From a checkpoint of a small masked image model.
Model: 22.4M parameters, 32-pixel images, encoder arch vit, encoder activation swiglu, encoder num experts 8, encoder width 256, decoder layers 6.
Training: adamw at rate 0.0015, 7400 steps, batches of 128.
Data: trained on retinal OCT scans (Kermany 2017), 24607 training examples.
Rows from block 13 of the encoder of a small masked image model, named by matrix and row number. Rows with one number within an expert belong to one neuron, the router's apart. Each number is 128 + 32 x the weight over its row's rms, rounded and kept within 0 to 255. All counts start at 0. Numbers have three digits each.
After each expert's rows are labels from the 100 images, of 14976, where the router gives the expert most weight on average: "responds to" is what is common among them. Only what is clearly more common there than usual is listed. The data: retinal OCT scans (Kermany 2017). In brackets: how many of the 100.
# router: slot weights (encoder.blocks.13.mlp.router.weight, 16x256), inputs 86-171
# gate: expert gate (encoder.blocks.13.mlp.gate, 8x256x256), inputs 86-171
# up: expert up (encoder.blocks.13.mlp.up, 8x256x256), inputs 86-171
# down: expert down (encoder.blocks.13.mlp.down, 8x256x256, transposed), outputs 86-171

# expert 0
router.0:166185092125120141091127170111188087106129143141166137140141137138093068085116079183106139194147174129146146111071109142108088134086116172158092135082082110167112154119124145119101133116039128147181119109113086102049083113129095147174157105096221101151157131
router.1:155178090134091157097137177138194102117094142094155158133113146176111091142129103126086131176145151129127115137081123119140141136110130195186146170168119114148122175099142106132148139250103144128150148105115092125097064127140139125135160114108152103193143116
gate.0:172108089099102067124094093129107105080095092106106148084103114140082126113106092143107098092111115132108095098101085149134098077051097131097156217170113134108156100193093196154109149115082154166140149164161131107075083174144151130162149089160117152166091145
up.0:045102125093113126118097069110090075108138091102084059101106113078105137117113118121158098086113121127114099108154090078117153092167139069076158086097111147101110099111102128194137181113162131123076092129145152142216196150142129142127100149165115165083106162
down.0:160110178137162082106079138132142126150101166106144140142130112153175102168150146103155162130078173114146068145168168116184132157114106165131127120127107098135099156089191141161156122070139145136155130142134109149111071130143150164103135124122138145109134100
gate.1:119105095082087108069081091096084082075082087087087132094105101122100117102085081129126089091097117117097083105111088116088094093110142126089159142154092115077113085117083137157139161119085138131136125153143115101112114165139121150144128090167129165134094164
up.1:032106117116103124107117133200114095113110113115107070141040096112113168093118139088135104117122127110110113116136104046093141145195108123113141035115097179142080088193098183117095131130121115133116123094117163155199177154084101159145100065152134148088137130
down.1:095120104128105157114152161111114121161101124130139144210102122141153185090130120134156111070110172166147098153116112114152159122119137121135105132137145167142163176107162115127085177154095197096092159115130207134180226208138112117097056111066126084081133081
gate.2:174109094098102091116082086131114093090091101101103125111118096113077087124088076124107103091089111095104092111087095154103123105100167180120163221168108158124099089142095225139112155143087136193114162142142103100125119135129129140147122097164123149158097139
up.2:040100126098104122110098071112090073105126095109084063104102105081099137117101107124151099083119125119106090105143093089108153087165142074080151079093110133103112098114102133183143176115146136132077098131141146144198184152139133144135099143165117168083100161
down.2:154109149140173091120106131131142090138119147095116146149124123152167085170130158099160179154067158110158094133156168088175123159114097186122112076130129101141104141100167125179142098071128150133135119134174110160120080146105138148084117113168155122140147074
gate.3:132109080099091071110100103138102090078081104089105115111084100106073070136090072129127092107108117088098093095084102157107115122117132169108161176149124147137136090147084213138111154135087126182109151136152091109107084125149109137136186118166116167197097141
up.3:012110143119114141119115067116093086137129103109091064116093131077103143131117127134150098085150128121125104131153103079124183086180133053082147085093117151117117109112114122197151174113181139121063084141130167157235203141123147148113091159161118184061119153
down.3:174138152134134116071107141146153130149090144055129088142110109097136085144130162075151163161070166158164103161144176115162143183147075175112108063120097129160092115103160156172178119084127153131152115130148114157100061166109141131085154147193134146166134123
gate.4:206145123167126123123158191143164194140107161129167181151134136180163127137150141150101156162125137132149136162099168165141118151089121195186124164162148103135147136154135126061114070145104110120177149136125110123052051117135125111113185090097155104183153099
up.4:202148116163122131128154189150166195144117167133166182145129137191155124128151129152095152171133143140141148149109163176137109160082114185178108175169140113137144155158133139069118079146099113131177150128119092115051050110125120117127172089097146104177143092
down.4:176133136118184137155119112161140123126168104167100117130153100120147119109148200065141138202081180159110089154177162118151144156121077208170090112127082132161122134105150153134156087086120139121176101129141107118097106115136148165108106139180137127107097079
gate.5:151110094076113101104085096127111096093085094099105143106109115097078069134097076131127085083092100068097090113108098146105123131106185180119159198146108159113081100146083201150143155142076144193156178119136107110138115083146128161151155074162134153161102153
up.5:212151119153133132133149190154161172142122162136176209141144143188148111132143127129088152169129126136135148140093154170142087162087130204176104173166146112143156153140143139070119086150084131128182166122129100101032049112118117112134170090097152109202141094
down.5:086111105127079171153151169159137128131157130153136143104142139149109147120098094160102113092171099146109193092086093160080141088141141052122117154121139162087179138156097116070113168174113125134098149151120138110154150136151110114154120151105100096156141173
gate.6:175121106109111099115090114121107104086088108104110100094098123127078091106104087131152100139096107135118115110090094133109047135050154126108157216169109228119148118199097229151112138138055137166098123147131130086065080163158130171161207077148144149169088147
up.6:038101130101102120110096069116088081110113092099088062107097113077098141121104110124140094084116123116111094110144098081110157085174133076079148081098112133108110099107107137187147176119154134130081099132139157147207180151132137153122105140166114182084108160
down.6:146118138162150106100092166149139115165090142050151151135122145124147086153118169082140166154080203112183084144132169127164127166133105178119126069107124112144125130112193135163160117104132148130131142148159106151114084151116132148105116128150133139147144092
responds to: finding: normal (91)

# expert 2
router.4:156103153126142106214118083118094167146135101129092109083115143089148163155096131091101127133119130139093114131147154146158114083122096110079107085099132129093097091126117108175140112079119121139068137103126126080158107086065112115085102089146074151135113153
router.5:090117192151157111161159108174106137175188146167138061143150126067167177131135179105143123064120108126102161146194173143140100138136103087099110096121132131126134121148159123118166089058196135127089125157155147164191184144093101095076111082112083145086142132
gate.0:193131098102113122130106104089115102102080098092101222084131089150110069151120097158135104189120076086117094096095107163128061096119194146128150169159125088116107108095097103143056139130088136165168138074112145102053071079146153140145093072143138150187104128
up.0:013090143121131121101126112168099126109148112150099131111169099139141161101130149063130104048113109078130118137176125052122169120171113120115144114199133134153135102131128127138131135109167159019077103156152124128181166158180078091132097145141114148036120149
down.0:130147133128177151057157129096146090163116128176114155147196145062156133128091184128157119092086087118135175127164135109140138116111131134122090143192107127200139119186146149108180088083081144133074158141162049081117152104133084124166077112196140122120171117
gate.1:045095164150159154132155139176128153150157150161136122147167118143168182125162174068140142079147126109154149162185157056157187143182100105145115121155151147169120132131157105108141107143178118036063125139127112157183168127135105084105095156113098118036159113
up.1:044090166153155154132156148176124152150158147164130126151173115140169178122158170066139140075153126102156143161189152059153187143180095107141118120152152154171122137127159105113144106143178119033063123135124106153180176130137104083100098149114091116035159116
down.1:138118138137130131143134099113118112124164098157136145119166102152113156119126138130118121102157110104136115105141128127106109132121123117114137129100122127076172129105111124146132143125136128106142126125123181140141163123147138141122168131100135105130147130
gate.2:109102128089117122074088105153069104099115085102081152099085094174090099062084109079141087095103071118085105098099091116095126090145136138078179158142101164100156090120089117175122173113117129121104153079090130102135116127130117162156155119182142179114088148
up.2:018095137118142125106126106162088136117144113153093127113161089150141172103135146060137114044111110082125115135174129048130166122166115122115160110203132133152136110130132133131138130112169160019069103153150122120182162144179098099133086140137110147035125155
down.2:153154136133189153062172136108122093169128124179133160093181147050173118107115176115157118129086086105143164122136156110164156101133120120112075157211124143200117137182150144111190107081086152127095157133155072076143137098138101083173083102196158132113157112
gate.3:080104112103122102086091090096073107102106101093096198105088122102107075136118084113125112113106148092099106117088099141101096120140156171104186150160117134120104098128113134156211174108115162134183160144176149111146109122143177147157138137166107138164107158
up.3:218155093102097108121105115080132104111100114089121126107075140110088079119097086182119119188113132148105112097063100194102075108072152147112137127091105109082138129126106150141115148118075134230187137107137142111066083124101154171148168096143157144218101134
down.3:145107120156125117153134115089111120135158137141160134132146145134136148149114118134107090124191126123134114117143165134094102144147144103134152091096132139050184138149139144136122169112164162148156133121114153143190170120121104130135143115129116147127134121
gate.4:025090153135147131113137119171102138129146126147108107125160096129153170102153165037145126068132110077141135145172142063139177132165104106124135102168139156162149115126140118135139122124177142034063126137140123143175176140148110088122112143130076141049140143
up.4:230165097127107115139111130086153121120106130110142152127092159126099089159104092223110135186111147176111128106076111204110081120090153156134123152093112094089110136127110142131118135133085117219200120123114138120079075117118153164129141118130181119210109115
down.4:126158104110137147107121124099127138148096174137148174074099142050122118131129137128158139140058126156117135104118138107145138105127102132143107133184127149175114115141141132104180154162137135098116114116173078126086101057105061131145113140152117143153166110
gate.5:096100101087096115080090091133057102097093086099073109092103087138093109093104111079141086107104112080102084101119089121094118100131135148085174110140100139112151078107092139164120165108121159095113113128139146109131131162152153143163127106168135183112098160
up.5:015070148117137146105126110177086134127122113146109132120136078144147155106135151037111108074135138062124122155175134052114157130160086118121155122140135171149124107177132121124133151146167142036065122120124131133185158178167133097133108138135111140050126146
down.5:099136185185105139134145130120169139071114168112113036190244178219143103102087116117103116092065155197132143139106149140085127156128185126115095105124100147086186133164146138125123164118141113172094130101111055174107128098114134109165106204157124163142118149
gate.6:160183097131126122185133148122152103122112121103148046126134141156116116150152118157114121211114137152127121122126115156123068178073174108145112150113130100119118123166122204094094128162075105166129128144140130100045080200115169145135120097110153098207116119
up.6:025090137111118126098123102142090126112131116152098117121161084174150160102136144061148101057129121063121103135173118044128167126152106124118149122204126116153126101121128113126132121092160165013056125161152123125167170128179121099141107138155102136036125147
down.6:099154132111109165090135202121143111120183102118163145173183137126138088130114193081133132146083080128152164084136150158095161163121146122064155121145114119132146116206118148134116101142102116146128172119182094075108156089125033148149110084134091148147109194
responds to: finding: choroidal neovascularization (79)

# expert 7
router.14:094123178109150105149103069091110127118171091171071095095138114083124149135114124120144109081112095092094104123142124117122084113135087088054109065098118121116116103147128144141146121058162153095097105134150149099177148135076109077106122082160130176105122153
router.15:092122180106158098155101062089104132116164089163058098090138114078120152135110110114120104087105098093091110122144124113128087099137084091055107069112128127117119109144130149163147141060143150095095111125154141090169131133090102080103127080159124165110124161
gate.0:097117108091116101077098109105095118097095102116100185118119158147100085121104098176146113082099086101077098113092109161112068130133153138099183156155126107081139093123111120150189150111130158165163142132149174134129145123125176140149148134165112148164101149
up.0:070106162156156149140156151180126161151152144165135169144173124154166175133162169063135143100151123102174144162177154042158186138180091129157124129165153121161126128115144110098120107139167120010064146139118116134169134120148109080112092164109075111048145115
down.0:121160128143138093107166141185128146147104108113150109091087143095126110093130106058146114102093157111120139125095108115119164130128155126126118149124139140176089129130125152084072154159126070158119121156106153161110114127109191134104192194171121156100113114
gate.1:025119159116118127118110085117099116115123101125087143119128108071118171081147142044092110085142094141146119131153116070141186099180137142107159139152119176160166118124124137173165162123139125063054147119139161131192163170126106141128129164160065163058122153
up.1:020123150122127133128113091123093120116124108118081132118115099064117172091149142037104114097141089132144116135153117062145189098179151149108169134142125170156161119127126132174158164122146129061051148119122171132199159176127117147122134165154066162066126161
down.1:162121156079064148133102119122203126129128080147107135161200081135132107133125152146079125148077108185100193154137172145112171157133149164153099140194121149123087171122139117174151072109122130162140154084122092060103137173116122159154067118163113113105142157
gate.2:128113090097092082087102091107085079085082093076089129087083124099084076111076077141129095127092130120092086084088091148084090108119160166099164112140094127097125089124091141150127165112095147174166121126141139106100099134136129150160150103157180160174101155
up.2:112098162150138115181147157199129146128114130083147178132069102067129106166118127043092128200158132150091106134092141132133149146138120135140158127089143162133114129119128122111153130236145116152071163053129141139152050098126159105105091108119044103169120123
down.2:116110095148124096109114090130048165124143110053114163116095098176166147125166133118151119163174155144137170050117056105078098102114135153143135102112162159129134106148146100079120185110135174133092141128119140144184129142107121094115155120070076147193120144
gate.3:022102154121135136117126111158098130125132115128096134116131091104137174090146151029129117079138099097152117137162124053140190112181139144122160134156133163160142099119127108148114140141161130048063149121128133120190170132138107110125121151145071154066132149
up.3:022102149119133139117125114167094131120124114127090130117132092105134168093146150025133114082138092096150114140161116059144197109180134143120168133162135162158140101117125114150109140144157132044061151119127142119186161142141107106127119149144065157060129152
down.3:126109111140103130138120155130180100112117113136104156174177104197154103152096138154109115140162138091112110147135134125111162152139152155095164127137117133101120140120126105154121108101106101151147182146108133108134146224135148132101107082130148082148092155
gate.4:131097086096097082128097105166089098072096089100087084082147156123110116108095098127122092124088093135092090108093086122100098087074133131088136132186102039101163073149097170158113160119093178173166107195148117074107112194153127141145101099152116161145102145
up.4:046087155132145146125142133187112152125143133145118171125180103161159168117144167044130125080126120079156124149174149039147182140180096137139144118176140106168138111117126130108120112131151144001071129147134108116180120128167098085124082159131074123038130130
down.4:126168141110132108111149125167086155135139103118152067120092137050136129098144131078138133113094130123145138102125148127134157104141151094121116148155112122200126119171118169100058118140116073145078084151120118105114134112108147115129134201157105168081165125
gate.5:058091164138148153147152149194122152144153143154135157138162111140162172141151167043138145097149115102162145159172155055151193148175106117149126135151155141174124137116148103109123105155170110027059138129118108134187150115140110086111089159122072109042143116
up.5:057097160153150151148153148188117160145151147151129153135163111139156172134153168043129139096153113103164141158168153050158191147181102126152129131154155138173127129117145102111118107157166106023052143126117116137184147125136117086114090157120072113051142118
down.5:122081107115089165123118125104149095136152141148117187161151129198141095165150153146095107142168101128087111143136110152099118148114083123130132102092154120108122126123113142135158128097108134150136153098133121106124149151122102107145095072105164134151128156
gate.6:097105086095101070085098094115079100081072097099089090091104112098109099123096083144130099136086191133088093110114104131085092141142142159103157122166103126092140085143109163139156160119095161143135148139166168098134069173126159161156154105154124150170104180
up.6:193145100102093104107101108079115092099104108093111091105088133096083085117095079193120104157105131157085107095082097203096065103077155126094133132106104133086137122136101150159127158115091142238188120123143145119077118139110142176144168092147173148207107142
down.6:123096126121080140142110120109162119144146159122132166107152136176151147158140134176124111137147098177126157097160133142094100118117123158141117109138152130086137137112136112129177135112123200157134157124165137105114136125122051120164100092094111102176153145
responds to: finding: choroidal neovascularization (74)

# expert 6
router.12:156133091132140123115154184134156142131103163070168172136081166170117083165097112117111138168148126102123132132089147150105097153131127156157109098114121100147107154069133099119129132210106208190167128119100106146086083131169138109142079155101133098243134112
router.13:214152100135145122179162124066163122132131158137163136122173137134133089171132117136124146187136107122139139122124148209110081142106112135151084108125105104091131139069137112091104108108070125184134139069114066098038092087135106093129076145076099075179128104
gate.0:147116097103093079099097107116107089085092097084105153091079132154106103074091098153125097102107098177104112086101101150106083118118158090092151159212116091125202096145107143161132146085087154192139145174181144122120128133153127164164174118158134163130094150
up.0:188146151164153157153165169141162188153155161169171228149173141179164148139156156125124160158153143159150161147133176145153142160114116143172094143133161116152115154145159112077092081113127103095158126129115080121085119114106106095117118139086114082125152099
down.0:128137104152114124135141118091138127137175115140133119122126137149134131154114147125121141152139128151142121097113145151107180092141121106114154098108136119126171128142146129163103118182093142149155149158134180145108138121142100062126130120101106143142143113
gate.1:082111147132133123122128156145131128130156141110133125138089147123123127132124152082134140097146155109105143159111125073113132153159083103129129203156145136188128122156129106127115121160154134031086127113132067104130122150041117115149146105115177129144123122
up.1:086107136135117125116123136137128135122157124104136101138090146148133137126133138099131124094153149106122139170114130082115129149148069101118132225151141130203144120145142089141125122167162134044070122134142078129165108181048121120138154113123177117131142125
down.1:150136161155199107075138107140081154092139132132112145072140193115097143105114106157116131188100182126129129145106127131101103115139181109106102141120130078151149108120120143078189122084126112130122088083104105112173168036094149140062170125159120152117125098
gate.2:084097092092101074097097101126093089084101091094094141089096109122091088086087091116118089095094131130089095100083093138084079106126159104083167144185100137123142089136090154171142165093100178135105122156169139105129122146144139153166168130165131165143089169
up.2:195110112125118114130130165162134166118119128151141255111167109201134098098106113093097125139111136149107129095099146170120099143089136162145123139195136104122125113162114154086083097087064139116184096122158065067033101130118060123163127093111123119157106128
down.2:122132145107113057147125122088112123138190146123122159119135120133106113168092098104169175128124143142128120072138107155085167204110182138145134109125123107095165113175172145165124147159080152147160175159183176152125127126146058039093117084078097128150108132
gate.3:084086165126153119122125129134094146130127112084116132119089124190130118108111151079126146145178193122115125170118133074122110143123127064107165179121164162173139114141143095149186137200171134073057105109120193134143099177067158133149175174144155145104130151
up.3:076100163136151136127127150146104135125136120063124104119068124187137110120115142084149137136173182127128113177114135075134127148140129070117148172121176175201150136144135083143170148191177143089041095107130184143134086176081169133147174166139160149103137139
down.3:096117151160103146133100134109154131070110153164120168181129151169158088096102123106108085121162095084099128096121167115153170137135129110075103098133156165087086167139079121177126104109140144130071063119120124164093115136149130202134189121166140144108126123
gate.4:118097093094097078123096100146106107100091085085097103106068114154098098096092087142123095118103121142118106128083083110109079095101136100091151201151108135138121096151091169163088149113124149200127085213166144127086124229165196151156145090146131162155106152
up.4:063115117096100105106092081107098067098103099094088023114083117072097110117107098134135103101107106098113089112123082105106120084141136113087153119112101142109145105108106141186175178147135149157092133124138180137186138141145167158127139120173145165122109155
down.4:153147088098163129099105153141136137132082148122108133145114132099142115096114141142096084133135136087137119170112114121157103119141143163106108169146099115118093101106120125134146125079152125089100144139116093086136110110124179142160099138151143130097103151
gate.5:150105085103111058100096103114096105089085090079096121098097101133095071107096089129113102099110109116105097102093095153115118094111140119095165155175101121128131104119095133161136150062104182203158127180187174123117147159184209157145135126156122163146110161
up.5:184136138157151146143157176154160188150146157163164254153171141186161150131149141115117157164145143156142165132128162151147135169113114147170096136144155116142122159150150125080089082102115121104168124127126074105062127118108096099137120131094117090136142096
down.5:116119161134115146129142141144135109154155117107152111156123133136075131138138099102141141136118127112126122058107100131090139176135132110123148104095132149112186114136108125139114153159148154163133165117140185154115169131121081097117152144092092131154134104
gate.6:147100080097116071103096099114101106098097093068101124103078120114108074103083084137130101090125110103110098110112095162130139106089141098093167179183117152151125092123099144166132160080090192204179141171161157105116173146171197140159121118165131161147106158
up.6:194144137154153143149155172154151184143135165157165251142161139190159144131147146114116161165144138153142155128127164154149126156115118149166095134145147108142116147143146122063083073096108113103169117124120068109058114111103095100123115129084116089139142105
down.6:121134151142111116134173141134125111156171112078167128093127100086093177127118125129118149138097143139126123095118133105110134122131173116114142117134148119140168128119134123168134139185119157152153147144151178147105167109154065089144171121108092147140120132
responds to: finding: normal (91)

# expert 5
router.10:163167099146125157126163196140192114131121163104178139142114156165128084137134116124107140176142124125142136139094133135133122145116140186187127158159126097141135172063144082117129124235092131135157163092109073138080079098155124107133128122088143083178153100
router.11:185164094136134151130156174107186110129125159145171127138149149180137093148132107165118144169120126118143136132109133170121113137100126173183125170182120125114142164069144099103122107155078125160173163086112072111071092079140119098134109132076170068182154101
gate.0:138096092093091079107096096107095103077098093109098144103128134120100139110088087138112093088076109156114106114118093166114113082070141133096157185208127108098171094146095164151147160094089146169120177174151077122154094140136106132158139095168083160119095158
up.0:229134119134127130120145169143160173129118147146157219128147130186137095123130113129111144159115143159115151117073154189127090144078165215170120176175131072129167156141137138083094088125084129133201152119136087087001060119129112105157178109091146099190123111
down.0:130101124070020111165148096138136101115144138081115155098123122155106131122122075104112146117148172145146147096112152149104077146094152097140146111081119097033180112136151144162126168182097097142149129062138092121147161152077135083141083064107170110140140185
gate.1:153141173139141102147148102081142149144153134158118103149188142025120200120163160145081149171138119184145148096133132109157159112161069077126085062081116197103128125091153108123062115091121071120115091040128157128182172082082134122084087123103114116056153114
up.1:122137161166130123123146176117149150137135144109159121137093178174135058174110131138150123165114157117106148155108171205127103166151160133149126102118153116171164133120150095109137122135118115172111138120139138160089129170123176119148191118122166124229141123
down.1:136126099153098100134095104128125104124116123054088049087161134150136133170150176179094154150051140121143172125109100170136069176089100147112159094103121154118216152241148145113066081141147072132107145108130102120111144107110123097103142084121135125146122176
gate.2:187114109126117058124116102138118136110103118121117042103210132080107142077136119140123122138084224185137114121122100204101114094138152172113124084129115108058182089177096170140046136134087103142082208136115093083103179128109130125103177174125085133147112127
up.2:177116110120158098146123135166119107119097117108115017097179119083090130072142116101135127144089152163125099112108113197097051125119149122112114068089116150094235090109114144136085160138114138077029155122111106106156118116110140145105146179129087150122104130
down.2:105131114102172103151184133163149092149155133141129146106167108241061098135103059095079083111102088173122129096101136110071090153117186187088131128107115148155151103085068101181132117146149158106129135091146107061182170120162169097092147156091135118120153146
gate.3:144102110105123068113085096126102094085103108102103132105097104099084068123100083132154094087117165067097103125059098184134117094037108159115152172179113154117169095107090160145097146120104127158072167156140103097141057166099077152139170123152125155175089148
up.3:025108125112116116114107077117096076110121111099086044111101113070106135124118121118150098088127113101123100130157097075110138109178099050088154082082115174112084090102104130172161180140160138124058108141133174156234173131134137151124094129164109170080116154
down.3:110168128162199151095059125114099144129100158165136134119131131121133112151143162135163124119129090119111110157087115094187158117162107123142110145171131166191072127144130109130094095082158145127136136167081170113135069124132097160139125168189081141105096074
gate.4:255116092122127085150148131149112140150106126119141000097069164190135118121108130145122131164113161202118119112137139228117097154100193176114147088104114133155099113096098091131092121162107151203223087121127127123119154103164080124104165233131151135083104124
up.4:154087107109115092129129114156091131127119118120127045116123117229134160070101127114047131103098144143134113107141118106124118129198231198131140122175117082137081107132108101132127156110128118190255128212190108100153156062185097125120117108127161132100123137
down.4:085159100107170103162189131107143089144116114171187128185102170101114145133130131141120158112054090101089141131196101134177142113116103088149101225159157157141108122089106141063115107128127122099130080160131137118153149137177168133118121189135147158101142144
gate.5:157112144109123145097117099129103136114129121171103151115146141103100094080114126051087116085127122186136119069090115165138137118143108159117138090109110112148206126097123139158113175101073104090043149085107024140119120178108057137158091090142201135085121144
up.5:066104100119147110104121102145119119103113121144116126129134092095108123141102131050140112096152189064111118116118113139098128146182056111112124059142119152156143108081121130127154155126105139081078121198168109126188163192209078164126062049153140140053126149
down.5:140135125081173108103113110145105127122150085161134102159149137116156149117149130106162086070122131159138136155091163118162121148134096128125183136133122021159163110113154071127142182097120117100099112075111131110136199134131146070185086158151199070161108126
gate.6:096112118098101105122089129126111086093090100118112155101118124109088105112123089105122104113103133107083081122060097127115062109065129147106157186137099157091129098125093211138135151150089120114028193106123077083138078187130057159141152123151109156152086147
up.6:229154136151133139140157171134164177140126164151166204131142133180150109130142134137102153165123141162142148120092166183137115152084164210172117177168144075119157153143139118081092084119095101112192153118122090098028064114121124110132167124083146086172140102
down.6:178120128115050119127166119096151082133127123096166157080154135105127141132147072146106122118129143141144112100131112168090098109098127126113130131095087081076197142123086173120097167178123129136115122085146093124166140155108139126100120069112154118161109149
responds to: finding: normal (82)

# expert 1
router.2:094191105106086133094103135124154048104124110145108176118120114149077075118108084151083111174120160126109109107058075087116123138125130165123107127118086158155106147131121143170125161158087150121158128099134117115117081124153146156186177118121171143092160155
router.3:092192108119087136093106134120159046114128114152109174124124115150083073122110086157084117173121162128106108110054077086119126137131132159125107130120085161158102148130125144170126158148089149127161126094133119117116081127152138156185177123120176140090165151
gate.0:034102140117135148110112090131096095114121102120094115116114126082121176100122143079118106081158145125146118148172109053137190104194116088094145130135138175152120117151125097176161173147169107066028124117129122156234193137129106147118112140154105154025132151
up.0:021101142121121154127107111150096111120119106097096108117082119107118176103127158065131113095174128125140114149152113051147189109179128099095158136124154202159115116123131092172164165174177118067024122104126136157223167136118124147116124150160082154036126148
down.0:159159092140176109098125149150140149099144083162099171130093136109124131143087172185071125162135113197109096131147121140103173124133097141188115119168100115127125106124101124104217088100112146173141104107108078088130126114203101129133079151171130157080065091
gate.1:183109085100102082086105098125106098083089108085100151090080128137090066113090073145117105113106120116089112110093088162102101110086129122110156164183112139143174091142101182151105145100060161158167147163165129105062107155129126144150168099142142162181117136
up.1:055095132114113128128103083135086096123135105122096009100095114086116168155113119129143109093134128114118108144158106067130166106176115075086156130114146177130091120117119111191189183150189126130076128132125146156255196142134135147122097131166109155053125154
down.1:117121175092161080110063089136128186095136153142108163144120122159128118069124124145110126164081142176154084156135125060157077175137090155138128099155121100091138112090138121181155107065170150131153102148137156155149079165156115154102108128146109201142207078
gate.2:106129146124128103071123081058097089118116124137108099122098159093071143082106126162115109093110114140116121098243123128104196125133158083092125090125122073134117108121122141160124166062111136117140155139170125113161178128136102144130135192145202149078116146
up.2:130118136122129126080115095062086096121122121163111090117133156114112179078100122154135109079109132128153119100255114105103207123112155085092142128149131063144122133125142106132132157060123115115170169140135126114156188113105080153108119220145194140077135141
down.2:152110174152138179163072130101144079120096148132140089090173117162201146160112114166113130170064122061149166109182119151153190089112125136066144173179122142115113128143145178161149080068112111143111149142162143093071160099116057083108160160201110092088208167
gate.3:099076095080135096141127153180088111083131098112110027115083095149110091146110112085138102120145107153146131123059100115104131135105147120119141146131110166212126109138093158161094136115140126154000103142153128078087142134133137134186155150117088162127116158
up.3:100101122121157096164110140196114099096164107110101000113111116176090113124092130075105104124134071151169098108123142143126136173113154145132150169154125140207116095117141149121092135112138125119006133128170083131092129125110128161178136150129045107113148150
down.3:114104191056143130090179108127105141095050132123106110125150064176107097127140104132136083150142117110146195072124200171144147130168107179123091146153117185041165129106098108134177168132104120123155105146155163135206127104097130137105112098105057151151086202
gate.4:159133121102154105200141100092143118129113130099141128106092121133176074170130109107121113194127135132109099128113131134101035090087124066093119065078125080065079128115116153169155145166136154166172091115116096144127082114158139168116158036160108135201110155
up.4:132141153131142117155124118088133170144114124124139121110092114111176085171167156089133106172133131140117127134128148118119019124144126075111118093082127099095071142093147145127144155196102136144177088074109079127146077099160131121132133033146068125179126135
down.4:103150124128116075125134124127132132133064108116165142146141151138094080197146126135137154143115172108147184117129113174108116090141151166149114177146115102104139109151118105105082097100168172189141132159126140166067091092111101091140143130097103183127148215
gate.5:096121139121119169110115105105103090116141131159098071118133118123126203160141158111118110080163123125144115161218123104131212147184130094102133135140157139104128125101126088163190170161176132064026129164139128156223187139150142130117089177162105147009126134
up.5:068122144127131138141132092108105108138149124132105000129116146085145185169122145153140140097169127134133130184190119086148182122190112063113139135098168182140090131105140069174196171158215124139076123140134166183255228136139153133082104161150110148033145134
down.5:157136097169147111113123106116089169155117098188126124176108166075099146101115101113151132209131113127144147149153149149107183139156137169159067162129131145158120099111090181111161066175132161127138115106100124110107117087157144173132147136189097145117138095
gate.6:162135096125112082117101121186119076110124115109110029113118125135096156051128121113100086137126113115119102099077103093112089124086087083105118131146097156087133082169079089160134142150163085128084122147144113110115103135121119137151046105145132132109122138
up.6:156137062106168083122120111194111095103133094117118003146119112145123188095109124126147126142143148114134117145080100112105104108102041059092107168172102172053123101116114109161153136131163125151128099180136133112085124129157119103146106130132105115097124143
down.6:115149184110135111095064144123111065115120122109126131092135189255111167170146116136137143094122170114103156110131117153103111215068089171076151133119122114107183112124099124221105183127097108130126131155163142152156097113140154088113185131009097141155134173
responds to: finding: diabetic macular edema (31)